config.yaml
model: "image deblurring model"
dataset: "crops of objects in photos (Visual Genome)"
norm: "batchnorm"
blocks_per_level: 2
residual_init: "zero_last"
optimizer: "soap"
beta2: 0.95
merge_dims: false
adamw_lr_other_params: 0.0011
max_steps: 27100
epochs: 84.3
lr_schedule: "cosine"
final_lr_fraction: 0
weight_decay: 0.05
Rows from block 4, named by matrix and row number. Rows with one number belong to one channel. Each number is 500 + 25 x the weight over its row's rms, rounded and kept within 0 to 999. All counts start at 0. Numbers have three digits each. After the name is the row's rms in percent of the matrix's.
# convs1: first pointwise conv (model.mid.0.convs.1.weight, 192x192x1x1), inputs 96-191
# convs3: second pointwise conv (model.mid.0.convs.3.weight, 192x192x1x1, transposed), outputs 96-191
convs1.93 104:508498518507478528511522512504496506513546453506499482485478523496518504508524500532499488488477529494509518524469463509507371488510496509511502504509559498506512459512498529520493488510498462530499510403498484568507454492469510521498491495510487523454510494513492494492465503502494508488
convs1.94 105:531485515492518469520504521518490448515500542539503451503488496530483510452515501507515558474484478506528548504410450531504461519482478520495489492497524494478472511500512514497484530466485543497499476442486515542518513492472498468500496502514533523514489537499499498511422502492480542545
convs1.95 098:493524491454483489511481511512491527538517494504527461511494471535495507507456479496488497497500453517514499470503508506515489511454509481507516527506520505497460493480486527500506485475499501465448488541501497532507506512518486537530493505527517492464518485498472512500521508486517560506
convs1.96 122:452502499561500466490504511523496542502490489482527487503494542482481509478500501517497429491512494498503490504561512476501618543512500495513523510495595505503507480501513511365496510506493512481506513568494498511498504501487498540529505503484533515483490492478507499512563498500499504459
convs1.97 120:491500516486475527516482508522505484486542512496510493506507437501470500482498505498448550478493462505480510509422533502502511488514481506502512487501490500495516497501524521501507435475505539512519494543506532518487511489547519510471517516504427511503499482487478501497493505536521525560
convs1.98 086:492505511514526477509504501444483475503558462501550480506495547525526410491532494451479528507502493496520514507514570478496526532517507504493550504488483495496500512494539531485521514493482488532507493511484511519495561525514497513494504502494475514483484529439495500465509498511495492446
convs1.99 114:546495506482486555516475506494506490486524504499543475504461489477500506550519507488495488500510487507498519478473467510501453488494493506488499491516494491499514526498474483508493495497489500501500503542509511495501498519448492464491504505533505472531481517501496503473476497505502509493
convs1.100 106:492501500503515479487490532392469493511512494498558474482502518503506503451497481498514508498484457485498459525547517514499490441509502504466553495544512514492527492486568516500490486504499495519493507517534512494482459501511559499487505496505473532477484484504489496470543483515477468455
convs1.101 089:514503562473476485533489509504491481549470476497477500505534463533473492444511489506475495421474526509509528508447478542500461429517460522499540490503531526495485494494518512523492522517509468501478553445525507484496481509544530490486496502532481534485503530488493505484502502509488487508
convs1.102 097:498547500500483515487497498501471500505497500497504561587498465495513496527525489496510505500495506514488479480492496497458492533486498501457485496496497501516519503520497484500520493543512496497496509498490498511499494460508435494499559432506502502510474463498509530504510528531484514501
convs1.103 091:538505423508465473498461545495498488511507495463557497497511448483514529500524523512541485556450487520501538501492472471512465456472519488518503506494484486502523494499519552479482469525452476488500436497468525512499496503543480480521492507530507519487481529513500498483493487494487561463
convs1.104 101:481504491520484483498450528567484515464541514502579495476534468553507505544441462487500516520505460509524524485506519490511469514537506484494518514505510454496480482482477524508489486529480482530473483483490512558511470453488506511517488515512521492497520530512490486488541496478470499512
convs1.105 078:506490501493499492487498519506499502501481513494535529499513489488552495515439511505491505490510471509533531483514509500521488569486505508494516493494531502484545510399505516495523480465489496508473515516471487509567457502493471500496494504495508513512503519493508436499528453492491516514
convs1.106 100:515497445483495505491504493480499492543513499456527498495497571487488450467549494495510536564493531491497539510451520455502405521508504494508472508495493497501501498498476513502481469512483494518499493452489518521501476526523504516532499500504473488499495502463493504528496494484495489495
convs1.107 106:490482495512538529512477551547487501511506460504455487510409475502509503507610495498523486506516495512458541468514550501516511463479501499496507498425499490508488492502570539499500507495460499513490486517492507502476467491502531484503502514525509484490484554503482503500532502572502554505
convs1.108 108:496504362513524575493482519492500534460500512476525500505460504482507502531481501476503516594510472499505442494525512492501504569509531499490503504499486501502501449501477513492500469506501490492503448563494468508491611505487494518504502502511510492488522492523500502502539501500505493517
convs1.109 100:497468503496469498506472470485510500506506506498493475518579513529506495556518496493473487497525491524544500477491507499516505517494504481535515509536447488502465488507459482505465506518498477474527520485492481524507528497514501478493495533523512498486549394508494514494464496528522519498
convs1.110 102:498502509506432523509475515432475507465514474503508489487465538529516497527517506503471490493462486498485432578518499517507498494527485514511532501483533502485508509505453507498499505458512518487483495554511475479505486526460497475507488527487502497568496487502516496473503500528486467502
convs1.111 087:497488496484508462498541473537474495517487505491515465551510519485494485486529490500511482508492450537498506481462532508522521451494501492435493508545557518491464507499510508501480465509492502524516476511517503494504510487466460488508513488488511496496527492492485539501478500526517429470
convs1.112 095:514513490463504484494512513513502497551499497497520508499496526486538503489485492489507511501468492520484530489504486505499501507462512488480517495516512386504526502474473502500528484484493498499539498514489496515497491505487490476539499496473500493497477520494506493511502490502498525483
convs1.113 091:547491514485520501500495514492528445519502497506498479505544492498511505485512516507518456476531507518504551541461479547485487493484507511469482479536487502489526501483476496552516493491494484510496507462480529548492544540514506439449538515526490505468466501490471525513482499501527562496
convs1.114 093:512500488501484514503508511529493567499513521493513481494479466486517504518482499506480516508459487503493477499518492483496473526479505360493521582521535431500498490506470518496494483466502497518529511543493475518488517510513492610565509504490533509433485507507485497556498501526489533488
convs1.115 103:503559499490494489494502512502512499500507521500520495502504521506507501514578486504505502506526510498489430508488507499413502506486503503567484495509517502491484495484454491500491503414521495497505502508496505510474504522512483505502501412484502496492525503500508514504504502548518520503
convs1.116 094:528487501523484520478501534531479513503524479491478496492450555507541527508519489523501523500472534484519500539487470482508452501498485480503513522513506483503505481534496453481503444406466510466493516462518471480496501511472430473542492481539510477484485508488487490471490512506474490564
convs1.117 088:505505528549520538514486515539510477516502469499508495485503514534494442520521514519510560485499514488468517546506491504490465445511492489506504507476545508497486491489510476457486472519529531485512529492506509481493511528504485472513514514543479512502510435396476508480519509481517447505
convs1.118 085:468507463505457506499469565489473505487484494502508504502469512550520502508479501501479491554438529494518464525481517493513580504490525507508510504514474489486513507487495501491491498520519507473486485517507498457516537520490479552474507530541499508501498509508517503527513492487517473487
convs1.119 092:517508483491510461469491503479511544516470515493484503517492466446509490490502490492487519506502500519541516533505489500500461510464506473523534529528534445497496510477453522489478486460466507526498475549475447543496515529516483499516516481528520506465514502492486497517538492482476492483
convs1.120 080:493505514504538524476504524497486510548481486494506477493516451480503506498519508502538501517478502484530472459478515490517465517498477502496529501485487433487501462494479514512487488473527494546506536504481460525489501493487510504465516509553524514488513493512500510510540496514485433527
convs1.121 109:539506517505522450498477546499470478434495494498491514518510470541475513532482491489499491496456486519494536469568469493476561475478481529484475492499530516499525508487525507494486545500513502499503504484497488516513520483437493533494504461511469484510528443493513501469457498495511502512
convs1.122 103:442489485513496525494478508487506487469501521515542444506497456533483490532512519522473475501478496514513469459478540520491466464511495503514500492476421492515501517515506514503470497471510522481521486507492495494498502511457506491474526510502522483510509526501464491500477516499505418543
convs1.123 109:528492507498486507488466505488472507475512525491460484535500466536522506449567507503482479507492500497489468529490498497528524455501508502491483497483502471499496495505528452504463470476494487468513504503501483487514503466530488485524481495561469494488584477504485484498491499543450457496
convs1.124 113:512486500534472508513490502504509507512465482501478484521546501515516498514525501498480498496468511499485595467510522500513505485471509506491497494496449498507496509494504518496492505541519510486474502510503491504520506465481536488489507531533510497501579468505461495495452501505496463523
convs1.125 084:484501506538528501513556518492508556497560504494557443518516492487499454513474498497491520488468477498454478514541490498510445506465506457526506552484537513505482452495477522490502509523495508464516509555535448499503435544504506555519521500502462513450481475464509513497533508495492479496
convs1.126 095:496623499508488479493499537488506496501507514502500474494552520493518498494483493501515499503481496511492494456505515499442516484521495502516491497529510490506460494484455499497471502543490501502507491521491503493491504503512529502504507406505493498487530477502502505500428490488492497520
convs1.127 114:512482505510508507526485507481497513496507511505536500515511492517500512494501507514485462496440515477485505508476459506527407459477502504504518500530476516497524507502510511490541459520474498507503503477497504495515455466448501510481493524525521487452488516495477509452528503499518498498
convs1.128 104:488511498501511509473514508497492507480542514527550453487499465485487532515430521518519482477488459498503487510496548526504529505544496511504499502497533535504480476498479532503458481514462507510493470509499488484506480501493475497466499499505496496495474517516497534528513510501506453538
convs1.129 095:481494501477505535479466534432500529484542512505459473486503495492506496531468499492487501529443533462493501491519510481532481541500501517515503487485442511540456476507514507509498514546513495501459484511479479500514489483515473528498500494509545494477503504517476505508507499512560524506
convs1.130 082:515495498494495487482504493499504504504498531497488511514529494528555499484470538504482496506478481497456485490493514494509493482506491500495486503494504474502506523382544484498458487486506494507507512507501507500504507468493482488507532505520524501510502447501491480503512444511513484518
convs1.131 097:483496439498540445501457495464501520479499525521491507495489503522496497479506492444534535550477478512509530503459497544499484487506594507494492497485498512498495457503512528540466442508490478485497442499472516524485466454482527517483498494466452553539506510522495502511512495478502494509
convs1.132 116:520494504461482535502512473499524523486511518500486514495516499523560507540463496478476477501599487502507440456462504482505513510471496509478510472505506512489497529487484488533531479522520486539489500421499490519490460490483470487461484485494510483540513483504493506478472496478515501534
convs1.133 109:480506508494463483521449508482501506512507506501537469482492506550507499505473493505504453494496490505482469490533509499507538463468493466453480505503491477511444468507527527500458461539466509491488530541494499484484524464509483468486466521531515487512484479506510501490526508486472558478
convs1.134 087:494681500519508497489500510487494499491496514497502506505559481513512499485445492493526501501507489509491516460495493501451521491514502503528479496541498494505498493497477496498476497509527495511495498517503503493495505471501545501493513428477517495502544423500497505499457499462488489501
convs1.135 095:482492497476472465495489491518537508521493519498473493469506521503528496489477517510496503503500509451522455523522520499531499475500489502530492501521510513512516480318488498504460492479512505511506506484476496492553497504508489507512495520480514503505439535497497491501520394477513509510
convs1.136 089:540495523503529491493486519511515493487499488517512500507503421493526545529469503486508494479519516496497504509492469498500502521464482502473498507524519493498512497503505514410476579497516595499512507464467516502504514505465466464508499502525533537511473524418493496555483500498497467518
convs1.137 113:509498500534523491523477480506517490498558515499492485499503470526496513469490503491541452504495479508498509524436505496495475472476488505500584498510507503489479487500520535504510540486501503474498497458507518513508492503562487476504492499485505490530474514521504496510473497503486515489
convs1.138 101:470509496537463528495505487508485466504532512498565446520495461492469502469505494510508517491477480500491499478497517512496455506530497523504545483496510529511492531495506476494439520513480494480513537490486531478508458524506492499458539501504471522438494499487491514471514522542516463515
convs1.139 085:500501501479479482487458498506495494512512487496487502511510533661479499517509506490495493499475486486551478523462503499496513464521504504514495500481501488482514510479486535502530504505524506527488517446469496521527485471505503499494506490592555491520496514493515500486492487461476454493
convs1.140 106:510545493505476484483474484492506513514488518498526449483497503501454499501531523512492515504552515484483427522494523503446509498495513502525494493509487477464464485512465510497459505514493508487556477471483474500472471533516483508500510457506525484488475493506479531504482513474500513482
convs1.141 089:491487515529482524498456525503509529466501536508434478502476506528532499505488505517517507495469451515502446493507502509497513517463494490501533508523513440501480492511528541515506519546485508520504526503503489557496502491494486499525494492540527494488551520519512481512543479509504528537
convs1.142 102:517496492520484501509460520488516504479522479495453480533512490524504497522466508510533542507513491479492557490501498490521511450463507484507504531508482530525448499510474534497457476461486498496454488521473469518509508522492535525539503531514554511493535482501465500508520501548458543513
convs1.143 097:517488502461534535490496515546494522521521503491543491500484503508473492514487503500490522503431525509498523474459507507495483521498479597513518426487512495493548525505466540500518511480512491489492513458519500500491512529520513487442500495524514517516460536496498505503510512484536489494
convs1.144 080:523512499491505523504507505518505502516488517496469514476509519502520505476486486499481497500473513511552510506498467495497533496498497501494503497524476458488528475463505488498483479502487488504464514483479492498528504474519485491500481492510502492502510500501491445498507482575485491506
convs1.145 116:488512513505503517496481501482512538491515532510473471483486525533530487505469496493488466496538464516502485543531484500500511501482498520536546491500492496498477474503505497517478526542524494511504489435477515491505539488519493471492485500511514496559528443505491496469498493478483537503
convs1.146 067:488505499497496486493483486462508504503492490497478509495476486472483498447522510494494505497497511490502468483505510496510493512503496506492488499513531497492525514429514498497496500474497493494475497494492499502515491518488484505493501498475490503501487568499517467500525460492511475513
convs1.147 096:503505513492511523507490500505488509515524506527500477500496477517489532527536511522500493481476468501510486478557478509495507488485489501481487492525502487499495465493527541527496470503479511524476479520501515520505552502446456470482488495463555458514506550492511491503494457508514573525
convs1.148 100:505499502514500496500476521513465499441486485505516533525452513497530501552536510506492530497516484527521502491508506505540517467492502505491505510511507494472494560517472497501532486534531495487497505459503486531508480493520468492505507530521507510494481476502497478497488514546465562433
convs1.149 103:522512497504528528504511534436459516531533484502446478523526473508473505493484500502493491499506497491514458529510507495535495532483499509568493500476516533506496505519483519505474527430520494500491501529524493507458521525512484510496500540511487501512551511506520513510513564520571560500
convs1.150 088:509500504512522509493476501474504510494504505526517494496486481494520506489508500515501491485521494512506506517478481519498510487489486499496500502520501503502501503502507506443472496510502573470502503478475544503498445480471480476518498501488524524497469529281494501480488496503495495500
convs1.151 105:500503496487513488500488525470507498490501488496511502482472476498501498470531492504517510500496481509514516495508518502524501521511500503467501498498506496487515491437495480498494493472453498476476512522500494500520496497491487496498489512481501509504496564497515454503514472488504507510
convs1.152 102:488493509482481484493459470570497493485468473502583510493483508483511502494454496496509503492514454515493544476533476499517502511506491496476486502479488520531516496516438515500532510546488501451494495466485488532501482478504508488496511498474437500500508505503502515494547510441506551480
convs1.153 091:475523506494485494491491509547487487479493488498505534506504498516494503484506496510504509500502531524501497495468520487499485506483497509488502492468504484510487500453506497503542481526528507516497496467500510491492468509480494473498516508510504479534469505494498512484502477469515517483
convs1.154 093:504492508491490458489438492525521489440502477503561481486493438512516511459510512483535502494511479486521533494521496508503537500464515487490514515484538467498493513486552492509531465545530514499510515511474460522515537481482497459498470511443538533482476503501505495516467471502504507497
convs1.155 097:485503548514488503486468499491508409498509465544509509499505484490454503507495503513531570466535485495472502521426511501504519495497498504493451483508484516502469535503500506478503478516494506527497480508496460478507559484490503452490496508495530482578505514511499500414536501518488498496
convs1.156 084:505499365495505486494484519485502494456522506439563481502467506501515536508500500477525481612484480504496501506477545477500495518497567506500500490516469508503501492503500523510455446518493476491500392491489479512500449478508500493499510498519519550504481533526514501491512503501501490496
convs1.157 122:486502496488479530499476505483491504515518526498488419493513486452481505517461494489475492505507486526476541512536468501496502466475480497488527506525535518518523512489486501495447562483499503496433476511506531522480490517515501550552518462490501516471531534504504501506491506497513488520
convs1.158 096:501491507524415494521481524492499473496464498535485460492470612519464501538488518499542465480502526491521478469564437540502563504492496504507550478490493503507514505497517482514503531524504505516488508532469495516501469501494476485445495507506487453553493518483492496516522494496490451473
convs1.159 077:493615503472460475490481505489507499516495463498512472475544512496517496503495493476474517491492514492491454498504510498430476518515494507495487494535542511504479477407416470493499485457489497484500513489489495485514502494517506501491510427495478513494495482502504473504516453516503499502
convs1.160 108:495483510432498499521508494470503521496507518510535438477534499514512501477410501505486500488480501487501434494505497505539491497489497500485520494538513500517513479495465512513531518471461487501497501479462484454491515490504466511500482514490503501472468482506531494518514493525509566509
convs3.93 104:500499571505459482500481523494508516487519526449525491503460464501485542543502502500495509500491487522504481425545466520526536534520475503503499511509490500515499467489521494480529482498494467518497539506452518510468497537494507514486493498505488475438449484549499508532498520453505471516
convs3.94 108:489530454479530458485518487546507491520485529516522498495507469494490482515485505535479490580494513516492522467503500435516480517500502481515485520470430502503504522492502519515549532504481532500489524505491489508510464502511506521519527469504481507578503473459519522490534525498507496468
convs3.95 071:515527502485552519503476485523502494508524502510499516504465452445495499516508485491497528542516481438474465432480507509489485497468472494494566510496510447488565486515523494505533514483498522517490510495460491500443523511516498500478561459532538520529466500514518532498513528474516451467
convs3.96 128:485502578475495529512505509496476501502503486430492503496521424484502540497502506514539490486504469495462476503574488496504519481493503507482516510491494497505496445495508477509503511482504493543513463444496541533502525497504484544530506458501489463460500498562503486432480495501498511495
convs3.97 102:482493492476493470524489472481511509551503512466504484494474496488506508501508497492466533542522505496502507462544549411493492500494493503499512527500473527499537514491487494501528533484493553502505513529497546516485513524498501484479506512508521475502477506534523524494463500474467500477
convs3.98 108:493520467505494483535503471503501502487454499531524521481554470490497516526488505497487547506506550501506484542424513505490474496455526512501479492496499526487513448498488500510416491504522536494479494479512492542515438502476504475479521484502512517534522500487511499505500488547500502482
convs3.99 093:527501501489491534504553502502488470478492466482526511526480417488499421518492485510531390453502511485489514514529498524500434473493469501488496501540510552496516478513500511576479513495511489493483499505497516500487543508531482599494507495492485518474542499454516499456497482514503533528
convs3.100 094:522512497519524516529506560552491496492498527466511524514495468489501501464528515497493504509535457510543503508495510431503470482487500494495527516494509487509504463514486471514509495521538526492523482488503569505478494447498486526476498511541525467505477547559488553489521489478505479555
convs3.101 088:468507460465517478566484474478501489512495510506508504500513492515492470556495496506501506397511515504494485454506445497481519511491535476491490535524524468496480424496490499475474525489491526501531535496504465487494520539502488509522515495501496549526479469530487518502545488526521506494
convs3.102 118:486526498610509495520492533515493500490503503503504541486496515544521501517456524491485516483511499515492587500528481489515506547517517510472486530564502523493505507508525543499498527513528499498515494478480488490517499524496486509493494526512509535521546499498517534494493532497509552509
convs3.103 081:504478485494491491516506497507484497534530475506517458482503480506518474411532499514507491522496513496470507430529491521506486492527496516492472499511517483517493504503527516496516506470488536501472519523518529527486515498483535489482440512552501520502472522515484471539472504466493513573
convs3.104 101:480477486500540479503506526496507497491506480501478493471501517476522498512530563501504485507508528487512491519501468505473516537484536522486485531489503532513395520504528476490516507471461487478478491460510501504500488502517470510496457502522502482488521518490496554486486554525500509523
convs3.105 097:486505505517499485510501487504484501474486512506477508495472484478485503486419524516493512483505497481474541485496499506471511504530508496473500497499493489500510476452502513499499490488530495479480501487485478491474506507482478495506483489521528569489529463501449492503510501504463559516
convs3.106 117:464502527495486495508481478512485509495540512518513487507458491500500503518497501517498540500523461498491475403490462550513543489508523503479526531492463488507489483510494525488562472485481500544499529447492484491471515522512477497496500438493501505465434501518488501553506482461486503523
convs3.107 094:490431509567486497473477503504507496472511503504506565492533501531482496503490480494534488507501493460455465506490519477519516468521494489506471509496502514495482485551524499496504495558529485519482499507502514503557505491493479485502504541506499498506541533493593479506492493479503488523
convs3.108 156:473507541503497485492501506488482493490509488433505493511530486500500452494493499479503398501491496493511501523493504480492488486473512514507507478500489513506497504496503437640500508505506525523522503516471547493494559512527476539483497524536464469498517494414510514467495503508512497506
convs3.109 091:525505490505488481485500493550515493509492479501502434470510508485492506503527542529494498508476515499454518509481500507455492512504471485453482488498490516495473511501495493491518503494526514465493504506491502498478498517479477520495574478472554514506498491498398476497491468517498522484
convs3.110 090:491528515462490509478514509523508506496515501534499480512465531505488517428500474501500526507488535527481491510507525538478548485481482484511484521496536561473539518456544541472486534505464513488519508484495499500496512506483534465492540491468481477437488453477471536549503507500516493508
convs3.111 077:474551491480493516497477473505468498485475533518519501514485483510499495494495441470516518482517505475483491515480504502479502450494476495520499496521510437492564492439470480513463517520491490490505481503490515512473517502524512476479484520541523524530473507510500394505475488489519541498
convs3.112 087:519505501497506494527537476498505495489486483499443485510519516463494479531519536500525519493476514474513552503528476497529487513515534515523469483517497555516521492520515504495509480520511475449505489514459498479517524523469501564485427482548525490516517549503482525479523504517520514538
convs3.113 101:496511506510442481501457479472506488495538513502513445506495478473554483464469506504512502535495444517510478466499523387511510467474518497496468509460524501515484492505494482574478505501452513502517526521486546504489492515523487458538489501515503501481466531451469504465477486487496503522
convs3.114 118:520503508482532525498510479516529492538518511521499515515504482508501460529532488536508519536518474519503515464481499508482469488501523610501486533508491504506490504484494504493487499499515503483465495470505549477515505493486506478503499505546521502480481495487504481441475502487563514515
convs3.115 123:487447507485509478511474485506488500526507492505492578484559510515498512525509530496521499496468543499507495503497510505484525564474494506564498531527508506499483516577476514494507514474451506511521501485498498497498505505499493534504495447522492524527520557501492560502508483496504521504
convs3.116 076:486516478447482506497510474448505504517515505500460451535492505473514496513479474524485470483484493455510464420497490468453458502521483494538518511498497541532490474572495533482478475523511521492509502512496502521540484479512486507496501481502483499525478469481466455503545475521479501501
convs3.117 109:485503511491500516498503475492521493523541478501487478497495520511500517523520500534490503501499468462473495477508485510485493493503491493517470491498487527501498519518503518506479492521508505492482483517499477524498498489499478528503555500543524483453475472495479493523512542621502507517
convs3.118 092:480523527488490467462452473506486483483510488498470468500532472454543481531483512482461484447476489500501471524446506503494501509493531459513547467477481469465459498505453502516514432475508461485469524494505465517476479510502479513506483475505503490491467487501487474524501434509495467459
convs3.119 071:528498509555426516517487611452502508510533536499484532491497527501504511515526490484488513512500500476531494488488526493509458477532482486508523503542514516475566496507532499505532498473527515499522499508506510501495516490482507494493495505470502496534490520515498505480501513481541509480
convs3.120 070:472534467534548527538573474541496482517477496505499501512522494505508517493495511486480515516503488523493546490495519482503506525537496509517474523538516519532498486519481510492481513505530499463459485529459521507503510495427527558530471487558525528535518473491500475457504476519499510517
convs3.121 085:515461544510494501527560552472508513483491460489498543492512522489470461489502484520493460543540487505541489515477479527497531477485519486543506457476483541486514509530520502530521489518507499493489483495493471467518519495465510541479457515454442479460488521482503499533510517489517487506
convs3.122 099:518542490469483499485497517500487498502454501506506496519491510514536503454490487494462500475472468512496473538449497590545500494501515487514499492450497521472517516478501498485532500474477527480527533520535469507498490500488513493478509466478493530466490519517491472491478464476512473501
convs3.123 103:514495480477540487509500534620480498514492503489513504534542451494530473511527524511493531526513474476491518522516502484496497483525522478472515497509482545499489491508453464530521487466519481465467497493500524475476537501546496511510499506561486536528493549525488528521517575511526521479
convs3.124 085:550446506528495512502525507491506502511496509491496524447490496516536503528522516481474469517510463506542491540503528513535504497515478506478509477495482523470500498544464483488497511478536499515511491516488501500458516442504506480517453493503487536489557523509522487494513475451482507487
convs3.125 085:509499507525494456503486507482487497451506548505516492492511530513476487502519540499471473548513551474504479517484488457515512480471536496519485461458488495484529516537499541508470482484495503524572529489510504541505468526494501460493512533513479499489455512481470590546527544448494463516
convs3.126 096:496488496485488497503525502463465508479511545496513419490467496503489500522491498486480498506519483506509534514493490503446502492487536499470490498485485495478507505397565490498499511513492528472535504501509503496505494500477539509502539525483510479499454484500584455505499488511514471507
convs3.127 097:459512432501526499532512504507523520545489509543484487484515489471503501520527501516525551507505495491496514494500491397504470492490532505509474492504513501495487549528484490456472553485507542494489507464498505462514509510520504511484493487544518505531512501477486515530474528522486496481
convs3.128 082:517474452475504486482480520477527501534510511483474563485482479476476478453491504494492482570499505520477522542501500432491469472464502485471511482500510492464547495465509466503494463460485545497522482517502527538484502481521522511480508478521512488492513467502503505485507444524534511496
convs3.129 092:539503492466507529470519502471514491496495522506498476513512491511527499506478481503497473540503491528497518486522504485455494515492497471517516466506504481493504467486464502497479536530536500487530501463492532522523526520465494471492470515448487468520488467511510516477522507517503482486
convs3.130 085:523471499494515492502548537493484502495533532492515502462446480525471497501454463481438513499534470490511533506524492506476501492510497496490536525533477528487492505558527468498485514512492495487486499512525489487539491517520489494498499529482498542528471487498511501495470495478502553518
convs3.131 104:487502466474529436509491505516493500492451494505494521491482491487500502537503502478482497474506522500526492468509438496500514537492524507502512504507515511487507424500492483487540518507502505488511528503462456505473444502515480506499513471533503477536479467505492488490511507555508495503
convs3.132 093:519521538511512524466495495504477507519495459453499539502544491521510497481477506516526486527499513487492475531564482445494506528450495476517517481500476495527503509480470483570493532461511503508447513513526552477515529493526487531513525484496525527526535460522502498478479522527506477512
convs3.133 105:499471496491520521473512516476488482522499477499459469484519468472471445467533515523497490497456475503499503529448501510474494496501531458498499465522511544524469522450532493531510480472533482491454526512519521494510518492514506504490514509553470520466500493497491483457511495482489506503
convs3.134 107:498378503534481499488477478547466500510491494499483577502520508505484494484491525500536508491517492510504489510489531504471501478494492506494484501517494479490505496467504509495494492511526473481525514481483506487489499519487491522509541497477495529510504507497550517492504495469481496512
convs3.135 112:483490502548477493495522510483513504483524520506528506489505507530548500500448481529474483491516505515501566509525500491505488525508502502457458501469488526505508497555523524500505492473509518521546500511519488498508493495497507497501503525501523467507527486502489546508517466499510493500
convs3.136 054:468499525530512522535495516502500495476514502489525528492537461510491493537512487494500465524506484515502491524490503491526537520505541509499530533522476505506519486505508519518476383498485481516516478480492565504563524536493524478505508484522465506483438504519506525488484531500473499524
convs3.137 105:526496517520492508509498493491495456488521483410504502520516452508497482503487498514476440502492484493521507521485489502496392463485505500490521483490481515506503461496492433582504459503528503531527502543507547501498499526551481518484485518509508459528501504511495478441544508515515499538
convs3.138 084:537485441484540499509459486482513504564494526520488519486507499504504487510535519534512535590520488508519492491490507488484435478480514526519492517507512464475488485429461482493509526486523507520522505499507534516524487525496509435486512546483541489508495504524481542440523575488528472502
convs3.139 091:475480500467478480476490488491469498486504500494456457516489528462470498452414489463535526481475487513501480483533513482495490480490486470459496467484510486512524494501508484494482485454483498501507509508477503486453502516495488477480493450460532533521469528514497411470488452491503533495
convs3.140 097:476534511504514493488513496504475508481557509520493467507531504468422511550495472540475513558480511469430490482490506503517503529520525482495515513442513550500503487493469543514502508444512528490497542496500487497494505513481475514507474491510492486518450473498476504488517489510508436501
convs3.141 082:500526480459468481521520442446427496518479501489536477493525501506494497507474520440497517515462529483498494485515485540530511488484511523480473482488481466508551476497478531503480477511514500509495480475515474518477469526506487507499498460491510494508489499487523484504529484526517519546
convs3.142 111:478487511494500488501492509481480497526480521519494540513492487492507519495490494525530510515495540498508474476504522506472530470501532555513455538494517399495522484455519469510528490503533512503478495509538491471489496514502537474535516477479510475488477521513534469515484492511493493474
convs3.143 078:479474484496517466494510507525480520479486490516495479472492506480492516507473501506472507511538509506507470501475494519534499517534485356464490390499519538505492501482474498511516482491468478474540527509481497494507500498486490516488484483518540508525513476510522502513550468481511479531
convs3.144 104:505479497485506490462513480477513498491531518504576488456477493497468486514481488455506532527492507514550532515482485505555512493469512485503522503472513480519550481577493492498489512513475505505523532483521497513501475475517476518487490530490501495489451510503563475502498501474504535465
convs3.145 116:508515499481488490503491502544500521484494523463493513483507497512519540469507497474501459519476491511479517543518522537519501513503455505497518470518485584514525497491465501443481538533513506492505482497525484528497484473486480491468498501521492527479501509538531519504486541533503513479
convs3.146 102:499427502518487511501462469541503498499492477501515582477536515489519499472493520502541497489491497496475468475472526504492516496510482516489490492509499484487492484460449514498505477503515470517474481512473500495489492496512508481516497498501464516506534477505532465503503489485460463486
convs3.147 100:514552516465490495496509470445524506493486505451499524507481466490492479543478510501503528485508511479518489500523447503495521481464520485506542483498469526506523477463470507469496475514483484498467485535463489499496498496510476545490531491476505456448513503532498551519492538497510532504
convs3.148 095:538473470461477529490506501453502512520466506512485480510520533519573521518532495505578541505483502470521462469464483522475528532477495492462525516507509498507497495508472516505529556511491482509483513505483486518509500483486506470526475491488504438525484488472466488474495517504484444481
convs3.149 088:498480498495505520494521528544460513487501481513488474519518488459529501483511571517490493492529479495490479525475502490485509501513515507522507501507490497513436504435542487501518475481527475490467510464530501477551478485482502491506450506472501480479532465511494487508519628544494470515
convs3.150 105:493496520488494458507494502503470499490469506476507519502496486491497519517517500494509489466492492510492499491516457485517498527486510508495504513472409503502500463497505489531627503491506514543505489483452495508477481476492469540521499451499489498525500504503513512427492502517487493493
convs3.151 128:499596501493487484522479510512468499503482487503476504514532485505506499504484510505516500463484493517477493508504483497535508501501498498499521496519493498498502501397522540500502511499546492504538502492469494510488510483500540495493516454517490506516538508499459496498489515499500522507
convs3.152 090:541552496451522485488510495542470495517505493509465475462491525547502489558470489515518524476465481528465516499493526485526498497444549465478477483497504579564516511550571464486510485545503517480517479512476488480504517453527463501491503480532501518535505588502494498514519495492488549524
convs3.153 099:515476487488481519452551470524505508501487491495497449502498516480536506493510508503461485495483482463498494493516494501487519515530518507485512469481490494512408518524480480496500485477506537481471487491523512476541470502507515483496456475503504456487497464501496532506523531506451453516
convs3.154 113:514480494530518491539499483487517497506483496487503510524519488485470521533478477505528519509480527533525537538492492523488515499502457495509502469485506476515553463466479504488526501507517509506534464523480474546499471499521517461514466487487488446479524517501510488483484478515508516491
convs3.155 094:484499463464487522545512479500506413469499513438531494484506478506477460469517515493475491470483501503481516542467515508489431504518498524502496510482500478509506500496505498592490466489495541513512491532501543505514514480497522511466467540493499519494518475401508492459542537515506491520
convs3.156 112:490501518502489514506523503485483495514544500469502489510494492479502464522493503513479469482493468509530497479474515486497489495501467514513506511500506513504494529495507492570535451510484512504499501496497520493517507490508510501493480496503447482540483486452489482502546504457506497476
convs3.157 096:532499498564498495537499496500506499483520494497545545511471534481492506492501489517462511528500476518504541507508490530487507508522520476475527508501515490464493534508510474505492505479491485498533520483463480502502497494550516501483507499496499538540467500498491483509444521497489508550
convs3.158 078:474497488500520536477513515498486476485493506512496500502517480528491416474492475530496471462481507519486497529456516532508454523478474495492457500528540487504504517495501479538437469496499543480499519525523478491483512500541520475540502519520476551541520504467522490466485475511499530541
convs3.159 111:511404496450497494507486507520453501496475519503463485497493499469469512514545525491504501503502518488513500511482523508450501517490500488521523507542487460502486507419519504496510489473504485478524471500475483458517523469515487501509500464485491485519494495506515548492491503512467500502
convs3.160 101:478483503505476486471474512480488496473537509496509505484521512507529525425524508498517553517447493513472531488497508488463498512538451492474471486498511453469523478515511479491503465458540500538566506532482497514501506533472521480492524476490531488487527497500519486513508450456508518513